Weights of a small image classifier.
Model: 13.2M parameters, 32-pixel images, norm batchnorm, activation gelu, depths [4, 4, 4, 4].
Data: trained on Sentinel-2 satellite tiles (TerraMesh), 145000 training examples, 10.6 epochs.
Rows from block 13, named by matrix and row number. Rows with one number belong to one channel. Each number is 500 + 25 x the weight over its row's rms, rounded and kept within 0 to 999. All counts start at 0. Numbers have three digits each. After the name is the row's rms in percent of the matrix's.
# r30: branch 2 reduce pointwise conv (model.blocks.13.r3.0.weight, 256x1024x1x1), inputs 855-1023
# b30: branch 2 3x3 conv (model.blocks.13.b3.0.weight, 384x256x3x3, transposed), outputs 95-113, a 3x3 kernel for each
r30.120 100:504453513498460490492505506463493529502489511525492484460477487501454451491548516501511494475461491515495494501517453463506495502532526528522550514539499529511519538501558507496490502534564497543499499495513505502508560506511539523519481514498484492556508533490526527494543494521528494502493500508507517505502537538510542516519522513490480526522538515482506511534518532558497515538524527528546548518529545533519500548495547500511556495523511523495534514543496497494536479519496540497519521501481554555515558
b30.120 179:516503515511496510519506529501507503500506506491499499444462457453480469452468471516504517511495510517507528471493489478497500469487492498498503487486495491497499447471473454480485446474480435450452443457460442450458498497492508503503507504505450468470453476479445469472446456459450459460443451459448476476460489492452481484440457460446467465439455462452475467465490486459479479506507499506510507502506505482501494489503501485497500519503507507492501508493510472477472470473467462460468470488484473492490464485487
r30.121 104:505496465514492498482509495452501525497500450535481504465461503497495454496532527495525494493528492529539501500519503518501482502488514499505480524487499511510521533536481501493508502543480508509536498505520496528489492542514509505497516526497491523476512499510510491511485511541496510512516531511514523501503488507490478523520528509514520519507487497519477508497522530474500518538518512517483483531540540515510536553510481474525488510522508505519496510487497509507487519497526488517508509494518465474509470
b30.121 079:449477472489513501474499511531509501517503484503492493528507506528499497521519513452476475497514506487508520527519522516496497509503503462468439462475450455469455537526519533501503522512510514503496517499502511513512547475485492454467488458468533520517532507507521515518514505495520504507510510514525525518517497495517510507518511503517502503515513515542511514530491481525509499514492500504472470505475475548526522551503505531512512431469461473502489454483497516510500536515522518525518518521514509497510511508516
r30.122 099:504497491481503493492466467502488488512475501475505472508468471501501503505494488470501471485490491467462461498488505494508543483568465571567568505571502472502460461429557473499502497468559496561418558503530526449496550417500516567479491498466536490558541540493563464497518500442462506509496424508522464526470512522506573525525518509484490528477515478499544556528488471564504510468456474529567570466453463495561445458497572507434549500524511567494570561567491502504516490483480569488511523508490557568561568
b30.122 073:503511514513520540512533537467464459479482468491494484471477495494515518494508514503513514513517534508525532458473501460471489493508513520501529507502520536527529442459482462486494466486498482494498494524517481494502506520495507507493531509504452471477474498497463486493485492479494506498478488493444468498465492497486502506473492493492525516474493496456470502490518518489509520460474479468473488457464487506471462490455456484453465480492502502498509526526518532488459536487465496468473479499502496522516489508499
r30.123 094:510499472514495531487530545485535541497514473561481527468515519508498461505578523515513519511499533560545521500561471492495417492504506504504503538501490514523532536566508489498496497546510499516565478489518501530479515563529507510484536542489472506505518521524514484496484496559488488535496555527524533515492486510473499526519539528506554518495482485480409514480527534504488524544529510521501502548556538525509551551494499482529513493516524507504506511503483488489485557485522501507507520476550502500508502
b30.123 094:444457445461480472448480490530510484515502475497493474509499489523494488505503495446457445464478471447478489501503487500487472478476463489484470497499481516502483519511502525504492509499488503498487518503492503500492532503520507488497543505514519511504525507497509504496513502494517503498506504503499504494508493478492487473505505488518507494503501492524501497527487484513501493521501493513489474512494484540524513539512491516508485466492475500509500491515521516514509529516515523526519489501477499499476481481468
r30.124 110:507485487501500509522490461506510456510510480496522507508502505513486508509513489514489510527509501505503500550511513516496502484528515532530530493532497527476529498525529497496498502493530501521521512499503492519505533528478514529498492490477520505528516536490530492503503502501494501467504523479518532479476506530490530500544506480465495517510500496498498520482542498529498487496519518505533531499489500500528518505503531502511530503542493528503531521534510503502500491493504531500499509498496525530522529
b30.124 116:534524535533510461532515481503484490506483487509495493478481472495484480526512480529523530529515468524521494524517517532515514545517496453465512453461523436451528490496504501498508531522501489497507503498513538536514488494478492501512491499471488495511500496518535530515487502522497501529525536531510506503521507500543522486488496508502499511539533512474479465489475474515500470479466475458460476450456489478492530485501546489528555518522522504502466478495441471491518481492528492521532515505509524502499566532502
r30.125 103:490493442476470526487486532417521533479480429537482496429432489484495405465557506488500468490461514529516471510541441450478490472526508530527532515532516517497512516489539498520519513516539509545488509511523486501508545497497521530500487508497490504536515500506531507510517511496510515491507488504487510496483514526466532524519524493488484503503514497482493521515516509534511510515510512494533531483501518516530495523512531515496541512520482528507531529534504515510513486499500531498501498513484536534528535
b30.125 119:526512523524506513536530546510520510515523520503515509454474479478499493459473480531517523526507511533527543453483473466498495462494484482493503477477485482489483457474473460484487447477475443453461460467471449455460490486479498503505508511513463476474464481488450473476461469472468474478456465470436471473451493490444485477450458464460472472447460465470493493487509507466486492518513495515516507506508501494517491500519496496502482523505513512496503515504527491503489495502491482484481462477469469492486456483476
r30.126 101:490497487479517502490477464493496501504468490491503468478457466492496486485515493462500470481463500490476459499492483462502534470563458560557564519560502468517458455427549465496508497462553500548415546507537531446494543410513509560477483511460530495550536544485555449503516504448447507519499423519527463531461511521496562534524526522476481534475517477500532555520485471557506522464451467539559563478459456485553444456501561508431544504522525556497561552559487506507516485479485560491499528504484548559552560
b30.126 083:496495508509513532511529541470453457481473470476472480458453498483500517479486512498500507510514528510527536457481510468485496488503505521506524511499517536527525441462493467494505461482496468474491483505517472481499504514492501498482520497491445466486467497505454477494468475480479492497466478493444473511463495505476495506459478496479510520464482498448452502485509523474490517472482480477479486468469484501471462499461465486457470465477499491488505518517516510473450525479463487462468475497517490516525492505510
r30.127 086:498486505510548500494542493500504545492490479517482508511496506491481496480497526486526485487542495508518486488493501518505443454489507499496488541494506510529522515531491493490521505539490519506524479517532497534463499525535502501473494539487467539488501499505504448526473523520454525529533529531535527511464477514441489535536534523492499515497475473478433501473531492485512532527521511504488490500530508497502540526528488470512498523534511501529497507492513524523476506470537492526499519499494485485503482
b30.127 089:444488494480514516454504523499499501480485491464475497503497507489478494484500519451483495481504511462499516496498512508492506517514523518506457528521466499489455513506515519496505522516525497485493496487494496502515615576554579537516575513498513502507517497502516514525504486483503489489502499508492497513497488502506508523497491497499486498503507522508504519493480493488499522530521520519505503507500498535497497541490481532497487474526518501552547488554555519492483528496490526508502491497514492485511506509530
r30.128 099:518496494483503491494464470501483484524475503470512478511467472514498506514488490476504470483496487459465460497483506497519537484575472573568573504575516473501464473440560477512517512475561511569431555517525523463508551434500514571484491499472531501562541540496565476512522513450475520513511437513522465527478517523504578521519515508490489523480519483499535557532486487568517506478459479527572575473460478500564456471509577521441551512520510569506577560573507516519521488486492575501511524523490561573563574
b30.128 072:498510518509521539510533536468474459478481462481484466471478482487510504480491495501513514511517537507525531464469492463470481490501505524504531509500521536529529447459476466490492465483497482494488492521514475489494504520496510509499536522514457471471478501494466482492490491476493505494475483490448463485469489489480495496475493485493525510469489489452468486480511506475496501461473478471474487461466486514478470494461463486456472489504511514511518533532521538493464538488469496467478479499493499522506482504489
r30.129 108:470469503479472510486504550462510487459493473535469509438469506464475440458525496483487487500452503527511487520533470445461459490503525507504515496514499538484534530517528506507500496527528495540517468495501468508513538516487535502506493494497456495527489480514508524497518495505523498483495516486466536476491519537497515500520503485479494503516514502476476490496538519522496495525532529493516514493509525537503503532498514507516535497524476505495510501515503499495512495502494510491524478498488530520500521
b30.129 090:540513545535478472548505517505531526506533537490521526437487486470511500491501491544521547535483480542507522438486469498511514513514470468481473455460470474468466441485484480506508510514485422471481462486487503507485494496476513512536512509514449482486476491500514515487445479492475481487503498480424479472488513512501511467433469481466486484510510490449499491475511514484503495523514496507518514494511525474510493499528528490507483552509546524486489510469498470495494484495485509506495443466467476500487531526493
r30.130 104:502503454512480496481497497448501524494502447533484505463458506493503448497541528496526494497526494531546500505519507519499487507498507508508486521495504508505519539533488499500506505545487512510532504508516495531506498542509499513499519519499502522483516502513514498511487512541500507509514530504510519499507488503492486518516525505512524513503489499524486515505518532479504514544511506509491490533539547514516535558509489490522493509517509511519501516496501505506490524498525496518511504499524472479516477
b30.130 071:449477465492513501475495507536508497525503477509490486527502498526491484518508497445473463496513503481501513537525519521494490504496490452463448456470458459470462544528516533497498521513503520501494516494495511510508539474477484451455476456455539524515534500506521515516517507501517498508508511518530525512520486485511504488521510499516493498512510510543507506531487476521500486513484494497464456500470465546534534552511517533528532431475460477504494460489492502501498520506523508523526528517510506480494515499503
r30.131 101:479476487473466506478497529444506515471480467540472493453456490475478437470542498488491475480469497528510475510533456466473473504512527515513525521520489538507531538505531507494483490536533484539502489481523486492503538505509536513515474518498479478533502497495516530482527482514531480500479501504484532494504526535498522523519522506492474511519526512454483505513531526531482519537531530507523523503523541539511492544483521494511534482522493512481517514524478483479521479515483519479524499484474532528510529
b30.131 110:529513526523497499538527541507529525511528531501519524445484484467506499469488501535519531525500501539528543451493477481510515471505508483489489469470474468473470442476478455497504457496503420451466438472476457473482491488476513510518512514519445465475451484495462490497437447468443460465459462470432480477466509513460503503430451468443477477459479487456500497479515517473503512520524511515524516508516512477503497489518514483504500533507517511491493513489516469475476466478460477475473454483476472510504477508510
r30.132 102:496526481494514512515493479499512457505505463495521505495488501506528498502506507503502497522510500503511491557518516519482532477516504518518511500515490514479527508535513488490488498501512501510529522498502474525508516544483495515481510493469545508510516548491518483499472498521487495488503531501522530482467473498504513502528508475457513506493470479505519512463533516511494483506511504494515513519501514494516534522497512499513512499529497517505515516517503496497471506475513515505504514494517506511515507
b30.132 123:528519533524500459527507472520489482525491482523499488489487479507493489535522491519513526514500459511503476527518525534515524540515508454477522458467526443459526495498511503500517529524514494504518508506526540545526476493478479503505488502477493502520502501527535532525490508535500507540528546543514509512524509511541524502495503520506506526542543527486483468499480480523505479491461461468453457462446469484495535486500550486525558514521526510503477492511452476494525480495534487520539518509523525510518567538521
r30.133 096:527488502484488501492469493497498473525469506475509482503460477520489498514484497476507467480488502462476454496492501490522529482578471581577581501583512473491462480453572473506512511484574507586448553510520507477488567460490515576483492498467521500574540532498573481506527508457481513502505445502512466515475520526508589518514518499488490516480526480494529558544483482578512503484456480519580581468465481504572470475505583506440565508516494578502582566582511512514526488489494581499512512513492575583568583
b30.133 063:509527523517530551514533537467481468486488469493500477481488483502515497494499492509525521516525541507528533464468482460464470485487486521503536504498521537530535454457467471481479468479480494504490507524508483493490496514492514519505542532523469476470484493484472481478503501481506510495486486483456466478476488481486494485494503486509531507482495482461477483499514498494504494462477478473481493460468491518485474498465469489461476505519515522512520536530520551504482546492480510475483498511490511527497487504474
r30.134 103:514490495513492502484520499479505546504502486543482509463493504502491474496539522497522499496514497536544503505520492502513463491491513501504483528489504507516522523540480499490516506535478519505540494515523498534481485546521507506492515530497483528477508489507509483522482521537487515516520535513520521505498486502476482527521530516513518524506485493509460508498520517476510525528518512519486485523535526509507541536521484473523484520525509506525496510488505517514487518491534491524506509503521468476509472
b30.134 079:447480472488520505468507521525506507517496485509496502525499501519487480509502502449477477495520507483515528519517512517502489499496496485490442487498460454469441535521509528501488510499494508491483507492482494493495548489481495466466493456458531516502528503489506498497511495480516501493497498500521524514516499488506500498510497487505488484499494497541514517529491476517502496525505518508479481513489488553523509565514494530508489426473471464511492445488506515500481535517504504512496506507506492482490492490501
r30.135 107:470469506475472508478502541454508495457483474536465502444464496464473440461534497481489478490459501527515478514534461451461465499504527509504517508514492541497537533514531506500490493530530487541512474484510480498507537511499535505508486506497465484530491488507509527487521486510527488495486510495472538485498522535495514510518512496485486508518517506465477493503538523525487508530534530499518515500516535540506495536489517501517534486523487506486510505519490489484513488509487511483528488489481531521503524
b30.135 094:538510534528483485545513531502530529507530534497522530432483487466512505483495504541517539530489490540517534437487471495515518497517497477489485462463471465463463435477482473508512492513500410455477449483486488494487486488474516511527513514518440469483465491504496508498435454481458476481488487479418478475482517520488516494423455478454485484493499495444499500479519523484506512523522503511521513501512515474511498496530524493512491544506531517486490508474508465479483472489470497498486444473471478512502514524510
r30.136 091:514495511471493542498519564480537510510495493547499499491472499511496479492526455503458498496478531537537486500540460466519447499477497465463485496476475493500488533493493509479485477533495492508498443483479471505495500510502489462515464500515450501493485483492475522492519491517523492517497495517472483489511515505507480487449494491512465469504518516434449466514471538491484486536492495472480481508523539510462512546492478474497494489450491465498473464481489492492516469519502475493496489484456498485463491
b30.136 101:502478472482489473473492498528547527517552540487527514495510507496502505485502500503481471483488465462481482446455443456464453449457444506497519518493520553531534480486480480478474471474472479490486484485483477484478488504512491511512531524529483488485484481477478479474486490488491484482490488482465473465468471470458465463476486482482484480472477473509514512497497505493501506525529515531556539508537532486492484485485467494479455517492507505505514513529542488494499491487489496493493445464453460476461433456451
r30.137 103:454442542497495488488510499505487486444512528537468508487516509453446501478510494497488510509462482525509511518519499471446463520489545493487503491501506551482543528523516520510505502525515496510521457498493467507514521514485556490523497493506451486517468468518489539493536495510540497472494522455474546455508537555518503496536499491494493529537533521449470475507553524513501497524545550516506505500516528535485495528495505509527519495539479488492496484503502496497528492520492499495522462503490516511483512
b30.137 091:534513532515476465535492507503518523499508518493498516436486492461509506502507502535520538520486480535504519466519516497521538507529531500498485469472479450455476446506515475521531512536520428480495455491503509518498508505475558540549525529506443489507464502524514531513427462492446476492494504487449507511490520533512535516438478502459495501514521504446502507474513527506519518509517506492509506478489504447502510466522539477526532554538537522500487499463486433460469433480472475494485462496503484515511528530521
r30.138 097:481537551449489535483480501539530416477461530473497482506544481475539527453457490469478464459484522487479465482526506482475534493473498478485459499463469510503504472511458485476472470466455482482521522488498548490499463503497505486482454492484535490460514498447481499482464481496495487494491519513556502538483471495513464496498488492476457499487463483527527505437501498456481491467507502493459459493490468490491486467481461489526465483503500485483472498461519484490460450480486466498491533491475461458496457
b30.138 128:493491515480488485508498511555537533543513522546514523540524522533520524546521528489494519477490489504494509517527510527538530519531531505491495502494500493497506529533526534548539540544540528523525529529530538529530494523494537544534507524506529532524534549539540543535521522521524537527528530524527526520530532527535536535529525525531535529539534530543528527537525530550528533495503512489485498494476488511528512516556536510541531503512502505512490506518522511524505516554524518529512526525514532536528530528524
r30.139 101:496518477468496518497484489522525478513457475508506449533493447512520536517511471481474466475491518518520460513525480514490502455518494514513514476516493505468508514512514470494488501506515496521507510492477494511507515524469510510462493474445526496512502572494513482493457494514481488481495508487538511495450456482494514473505483468421490501479455459471495503424512521513493467513495492494515515515500517500507518519491515497493513492510497512499514497516486489493453487453506515500501525494496508514501512
b30.139 102:520530538507503463520503478521496493534495486536508489497490489506493492539521495516524532503508466512505480534514514526508510526503500445481526455478536450480547509504503501499504514510505505502514505502516535533525492522490493530509504516483506505508500502514518520515498503521497505530517535537523510510516502504529510499509505515506505517531531521496491484495481481523504482492470484463447471462439475479476500467492531459519548508533521497513477473507459468485504468498529455510535537514523528503510554522515
r30.140 100:487500515489535508491482495512497530487485506503496484499503481486496496480471478496489484490503497489506485487515495489486506439530490539538524584526516500555509494503516473497519520503514536520497539534599527520492513507560525542472463577457512533517524511476535445534505537517448531538532492536504517532433505524484529599543582558446468542486504468480498545500530494519530588502497494539526527509523492490544516504533526498479512535541541538537531550526520535530502468475534528539490523524473515521546522
b30.140 081:492517499531530526518533560504501524514507525541539561505498520505496507517515531507529514549542540542552578463475495468478496483498516517519507526520500509500474473474485474476482476485492505493493501489482499489488492480439513481430499449427482478478483481480478484486510501487515502489500489483469472493467476486477488504496485486489476476488479482494499528497502515505516542492495499489482488490477471517505488532513488515484470429455427460453442450465491530518487542522501516498476476472489466466479478482486
r30.141 099:532482516477528525494496505489516475528450494517503474519471465534481499517475485501490466460529521515519468492524493519513457478525492522523525533525548489533501535531524492533541553540525555534534500552519520563516523570538499523487490544490484542521512517526527496547519551567500537550543524546515504534490512501485525527499538529499483513493517487452448516520502535525551531540492490517525526567565536505521560549548524517496520549500550525554525519526539544538520488492555525556497531545485522525520524
b30.141 081:466506480505529519520533525469459490497476489555535533501495514487478491503503517472505488507527523534543533485473457461470466451476481529529518519522500504499470495491480479491482465487489514497485495487481485485492509519480515521508527501500496492474486493482468487487518509489514512498493496497491479472463476469455480484511495479488482474476480484496500522480488495500507523471480516475488517512507511509512475532520493496486465474525477498529507487525515516518496537531525506514505493469454460460450447463460
r30.142 103:499454510508468491497504490462494521498497509511493489453475490494455452494541522502525499484443492510495496505510445452502504497547517543538568512557497521505510518487568500488493503515573496555484511496517510495493566493505538537512483512490491493567514525483539515495539496502513497491493484498504512505497533540503560520527523512488484535516537508485513525537516507574496517519513522536563565502512523524533492520496562493496563498532508538494550525559499499496534482511493556494513514500485566570529574
b30.142 148:522511522519500516522512536497503500495502503487497496441460457454488477455475475522512527520501517523514535466489486474494495471489491500499507486485498493500503439462467448477480444471474439458452452473466447458461500498492513508506514508505442462465448473477445467469450463459457472466449458461442471473457488488455483484441461457453476468443459460447473467465496487461483481497501495498503502492498500484501492488502500489499502521506508508491500509493510483486472480480467466459462470486480474492486463482480
r30.143 099:503456509511496481489479463481476502506493501467496481464472486500454472499484511491524498485439477461473488484478454442505521485576491565555599508583510485512467480447581489494515511476586509556444531512517529485488567455508520559503497506483509507578525545480558482512532513475485519506511445511525470524489527528487588516516516517492492537501532502520526541539485489593514514484471496542590596502480483492548477481512591497459570514519530557506578539585515518519532492502499583506486534513497572594541595
b30.143 142:509504512510501521512513529488477477483474475473465466438436437440459458444442451507503512508500517511512527473484490478488490477490492512506516500498508510513517444461466457478480450469475457464463462478479451460469500501492503501491509499496449467467460479481450467474465477471470483482459468476448465474462480478458478480454468465463482480448463469440441442450469464444449457483488482488492492483487491501500495499495497497495503508500503501492504510503512507495480503485478477468475478488487483497494475488486
r30.144 101:495466479480454498481498516447497529490478473531482484462463482494467442481550502495496478472475493519501480499525450475490485507522526521516534519529497532510522540499543508501494500539547493540498498492518496494508548503511536517520474519498488487540509521495522531491536492519531492502489497507499520501507532536500531520518524511493473518520535516464491510529521529542493517540527528516533534512528546536516494549492530503510543493520500517490525515533485493492533473521491527489522514497472540537513540
b30.144 158:519505515514500510523514532505514508505514513496507508452471467461488479459475483519506517514501509523514532467496489476501507466490501491492497480478486482488488450474479453483493445480491430446455436453460442451464496492487508503507508507509452469474451477484445471482442448459441447457444447462447479480458492498450487495436451460438460467439456468460486481473498497466487493512514504512518512507512508483501495489506501485497501521502508508495503510495514468473473465469464464461470466486484471495496460487494
r30.145 089:501496487492527477479538495476489541492477463529474488479466484490494478489514520475515474477519474515539473489488494505503474478508512517520505533511509515520518532523506495494527508543505522534515504518528492525477514521524516520488507531492490533504513492521521471525480525526479526516529518519520521504487484524474506530537530515511509528502482487490460515498528511499513528536521516521509506516531536511520533543524505476513512524538511520527518517509505525523483518487532512523499513500507501501519498
b30.145 093:454487505500527527464505524520514515506512504489494508529520519522508509521529537458483504507527527476505524509516528515503513520520527488476429487481434462462437525520525527505512530524529513505504515507509516522532575536510540512495532491486523515517530506511528523530516502494520503504517516520506515524509501513518522531511506509514504512521526535533524530522506502521522526525511518512496494503493491545515513551504500535512506450496500498542537474539544526508493541505504529521511503509523502494521517521539
r30.146 102:496497482483523501496473465491493499507472487484508470487453470495500490492511495472503471485473498483470463504486489472503538481560462554552563506559502466514456460426551476499499495460553497547415544506521530449502541411508503552484490502472532492549531545489551463499519501449463506518497425517529460530476513518493560516516511518482490527479517484508538547519482475557502511467451467533557560481458460488548447454498560514435543501516524553496559544557498502505517491487482557492502529510491547560547560
b30.146 088:497494511504508531504518530469460459478482473472478478450452492475503523475489514496495508503506523500516523467487513476489499496507508518505526511501518535528525442461491466493506463481500459473489478508518468481499505517498502498484520496493443466483470499508454479495461472476474491498463476492449476513467497509481499507454473491477511521462485499443451499483512525474497517473483483477483488470473489499469462493464466483462475475480504497492509519517513508467447520476459480457469476500517498522526495508509
r30.147 111:501511438517452505489493496460506530496510448541491518470477515501513464508568524513524511509507508544535517513536491512493471510504495503505497521499494492509502543530496495507490501546496501506532499496509504530510498552513482508495531524497499508490520528515512497499488500548500489519502526512519502508509489486501495512494526514509534501494488494511466514495497536492493510548496492507497497548544553510509535560497494502507496495494523506507502513499493491493490534497518498509512514493537484492509490
b30.147 069:472487474474498491474491500517488469519477444526484456499476457521480458510488455473488477476496493476495506541516490511484465478465445476476471469476467479473469532507489529498488512500483507490469521494479507497476509498496482483482504512512526507490532502495514507497504492479513493493502499501534511491521487467508482449511500475527501488510501478509477466521473457515483451506479490490450454511481475529529515526506509504519514472499475493516504477503506497499495514511520502522529528514480518499474500479450
r30.148 099:503496466517498487482515492455495526495497447527480506467458505494496451492526533489528491491529488524540499493509508516503480499486515499504477522486507514507524534536479503496516506542477515507534501513515494532492488541512508505496512521499491528474505495514506490518482517537494515509522532508515524500500486510486479517524520506510513518508483498511477504495526527471509514539520515515482482527537542514508537552518481478526486517526506504524495508486506514514485517495530489522505506500516467471508468
b30.148 078:451485474502517502473501510529509504517504488498491497528506506524497496521518517454481475507519505483503512528524526522500502512509509454466437459472455453469459538527523533501508526520519512501497517499503514519520554480484501454459491453456532521522534504513525521526514503499522501509513515522519521517514493498516513510516507505517496506520520526544516518530494487527513507517494503505474472501477477550524527556505511537519520432474469481508495458492497511502501531509522521529524517517519506491511521512523
r30.149 093:517469529470547513489507485506505462516434517516492476542489468524469518528464495482489449452523516513503453493504503520503461493508491507506512493514554488501495550514514491550544559551515548516517491545487491539528516539504497502489517504491476523516489494545506500538500543549502531522530509518480494505503491494496511492483499500515497494490496490440452492510490535515548498551490488495514513549552550509502529561541512537494514542484518507542510497515522535532498500489536513539501505542495513513500513
b30.149 086:473507486499528516524540509512493507531493499580557546507491505497473489525507516473505491499524514533544514487471456463467469451475481520510502498504494476482472488482465475482473471484483505483467492478473495486490514537495522541516516504498489479458483487472473484479508493467508501485499496489495480470468473474465479487501480461484473467483482483506499516494480494526510517473490521486501530516532538500495446523510471491479450490538493504540515492533508497494469518516502499502487490467453461461456454469470
r30.150 091:517455488493532522475504509486517477525468476503489495477466499533453486529507522488509481451441523503518483469509448446503455527509495506502511466511514504466495562489515484518514511564515505545493482508463491496516519506468530501503481473471465490518489506515505539501513502517537502487500486483523493504520511531529513464497473472505466500497509499437450493515496547514510477565489500499511512518524567553497490556503512513481517502501477504502509489511489498504509471504497509502535511507465516513492516
b30.150 091:506508514512512537533521555490482496521484497557525518511510518502499503518511519501503513507509535533521553506502470481493473462486483506513510469507511489510509505509484484508486468492486509506495493503496486494506517549502556605558544557531499504478485505484460487482494496484486504495475490503513506484480493478470489487510508490489505488478489493521523533503507512518513523482490513481472503495485517498504463497508484452478471548572528549566552527551558489489468499508499473491499511503476484494468466483474
r30.151 092:487426473480492505507512475512520505518465473512509473525493470515426525521527480489475482481457515519523472504494417478497434487505497506497520460516496503475497534487530477501493504530530499542486433496450511498512535505474524494483459467450428487531459545499501513493478496513509490488492486492536495509483478508512520449495464481413457504488476480411439472437497528528496470535490496505520519515512537530485496536493521504479536492503501499496512469519478490494469467476498516492521532494453530524475525
b30.151 091:520517526500491482517501512485470480507471470533504491505501500502494490531514500516515520499497484515509517534515500513504492502496487461487515473493525495501540529517499504504492497500489516508503503502500518513507501535494515559534496528502525517497505505495499504493511506505500506507509512514529516502507499489507501486522512504506506498515512504512511507495491489522507499473462505456442499477462507481495465465501500434501506524542516511537502486525503480490479478505509459500512532511505511496489516499493
r30.152 102:463505486512543499482474468499496549467488489501480485486501489461501491471492508478522480488505491492504486477504483492461521448522500530531519553522501512536521480506513479480515499495513518517498538516570527503470509492538526534465489545465515522514513502486527439519493519496437519516520502522509527522432496521495521567558551536441483541491492464516521532483541470514511555487512504533521518479500477483535503483520520473499512520556516530519525540520503521516490481462518523517499515501489511518535515
b30.152 083:478511508532526527523529551484495510489506514494513543489482499492488493494503523500529523551544540546550567479495519490490515519524540518516501529516496504486457492485499491482492500502513502486490502489486502495501514494453516472417503441409497489490496485488499497507508493484511495488503495495476482511477479499500509524501488494496480486501494503481481507483492501486503535508511512497492491485475470513494479528500478522491478404445434458449437463469488523508482533509492517500485493493517483475503506508519
r30.153 108:467452529485474498485507521485498491461492514535468499472491500464455482479520494488491491492462492527513491515526492467463468522496538498494510504506497549497544538518523518505496496535524489522518470488505478498511529511500550495523490505505462478523480487511498543485535486515542486490484518483478544479515535544519508507529509502497490523532533522447477483510545530520490508536543542515513512506521539543493493538487511504525527487533487493486503494511488486487531493522483505485534485492486523516492519
b30.153 097:540515535523476475539504521503528532503523532494510525429486492463511503489498501542523541523486486539510531454506493495517528497521519488493478466471466461457455439492495473513517499522509417469482448487486492501485501499481541523536527523518436474489458494504501516498418448476441467470482485469435496494486518524498524508427466485455488486499504491440504505476520524494512513517525513503520518496507517460502501478519525484513505551522531518491487508471501439453461441469450481484475452487486478513505513522516
r30.154 104:490482443477464518484488521417515535483474431534480489438435482484485413474555503490497468481466509525509471504534439460481490485528513529525536516533504520502513517490541502507503503517544498544487508498523496493503545497504527527507478512495492494542513505495529513500522501499515501491495487503492514502490518530478534522519522500486477511508518503474495518520518508539500513516513516506536535488506519523526490524501534505497542502523491526498532526535494503500518479505494532493506504503478540537526540
b30.154 127:524513519522509511533526542505516510509517516501511509451474476469495491460477488528516521523509509531526540459488478470501501466496498485490498477476486479488485450470474454483490445478486433449457447461468447455465488487483502505508507509510454468471454477486446472482452459465454462468452456466439473475454494496448490493441452462449468470442458468465491491480506506467489498514512498510515507501504500490510495496515499491501494519502507509496501512498520483492480484492478475473473463480474471495492457485487
r30.155 106:492471453486461512482492517429509528483471445529479487430445480486474412470559514492510465476450505522503467503533425443482499480532516535531544514540507524502517515496549499507506510514553503548494511504521503503507554505502534532506477509493493499548515518494535513504525504505515506487502493500502516508485523535476540522527523501478474520511523503479505523523521513547506513516517519514544543496505517522531495524505541506500552506531495533501538530542506508504521478504499539500508510511476546544529546
b30.155 129:525510521520504516527515539501509506502508507494501500438454457458481475452462471526511521520502513526514539470494486479499502473492490494495502483482491485495495454475475467490492457480482432440448452458463447446453488490486499502504499504508458472469467485487456473475446453454458465464450453461445474475461491495453486485440453455456470469445454459451477477474501499461479486509505492507505501499500498494514500504515504500502497524503507507492502506492519481485472484485472474468469471488481476497495467488484
r30.156 107:505508476460487507492457482496506490516463485499511460520452453504510505511520473462480459483502514500482447507499508511513541489547463543545549498546479470498465466442545474487473477470547473549434544478516520450488542435496508545479489495470530473545531536489541464474518476454461478510472439506519469520473511515511548513518509505480490521476516480506540541524487472548478503471457469520546548472462467494544455460471546496442542475520508544474546544544478477478517492482471545476512515484491545548544550
b30.156 076:492507508501523530503527523458455459481488468500511501466469505497509521498508525495506502499519523497518518465480509468478491505513510516495525510498518542528527455462488469486493471482494480489501495513518487492504502524499501501496526501503462474487479496498469482492480488493491502504480486499467478513478495507498507512482493502497521521481494501457461507488505513494506523480492498475482502471474499484448445468428439465430442478487499491502506519522508513480468520483473487470482496511519508524529503514510
r30.157 099:507455512521474474500479464474472508500513507475499490462480499500455463499492522511533512497439473464472508488484456446508519487566510562550593505579517511505495490468588494506516520485594512554467523515515526497499575478503539552505501503485502506586521540494554495513533513480495518488513468498520494517485528537494586514536517512481495547513533504508524537535508494598519513490500514547589590496481490504543482486515590507483576515538519553508572536583521518518531493504498578507497529518494580596537599
b30.157 153:516508517514499519520513533490485484483480486474474473440447446443464460442449450513508519514499517519513531473488489479492492476487489508505514495495506502508514445465467456479478449469470455464462460473470452459460501499491505503498507500498451469467456477477450467467460473468465478476456465468448468470462485480457477475453467464458477471448462462444455449452472467444455454486488485488491494485490496490502498492503505493497504516504506503491500509498510492490479486480475468465469474487482476492485470486482
r30.158 099:502452517512464480497492483465482524500499513505496483452476488498453445492531522506526501485437483499481496498502449444506509488550518546537573509562496519508508512484578499489493502508584496554484510495516517501493573496504542540509490509486491494574513537484540508495539496504508496494498483500514507511487532538505566515531521513482487542516536507493519523538514516583498515514511521541570570509506516518531495518495570494496573497535516538495555525567505499497536486508494560497506524497489572576527583
b30.158 164:517506516515496514520507531495496496490494496481487486438450448443469461442456456516506518513495514519508531473492489480494495473487487502500508491492501497504509447469468456481481448470472447459456455469465446453456499496491505502500505501500451470468457476477447467467456467464460473469449459462450473471463487484456479476449464461455474468444457458445462457455481474447465463497498492497500499493497500487503496492504505490498503518503506506489500509493509483484474479477470463461466474488483475492486468485481
r30.159 097:526549486496531511542463485497516435539503482429560499495489498535549497521471514531506500507500491459472503539497505505522515485502513503510495527496513513513523525536492487513511514520492515499535528515514499528520492541514499508487490521471542514489544515503511495514456513531495510503517533517539525510481466488509492519496517495441485492502457484510505521418524533491515504524510514486495496521521526505513529532514494512517490513498519508515502518497517510516455489478518498518499536519492487490517490
b30.159 103:501483514494466448523479485510488497505475486519490513497493503485482488528498505497486519490471455516475486549544531542525529542513510475468497463472514459476527522526526514518523540526523493495517487491507534520517490522486503530546499530495508518522506516524541530523479490513477494508515517514535528524528512515547522515501502519496499507540526518509507515489483504527500517472475474464460472478447479478491502475516538463511531510508517513509489503510497434465473442496495467503504531520517526512506563525520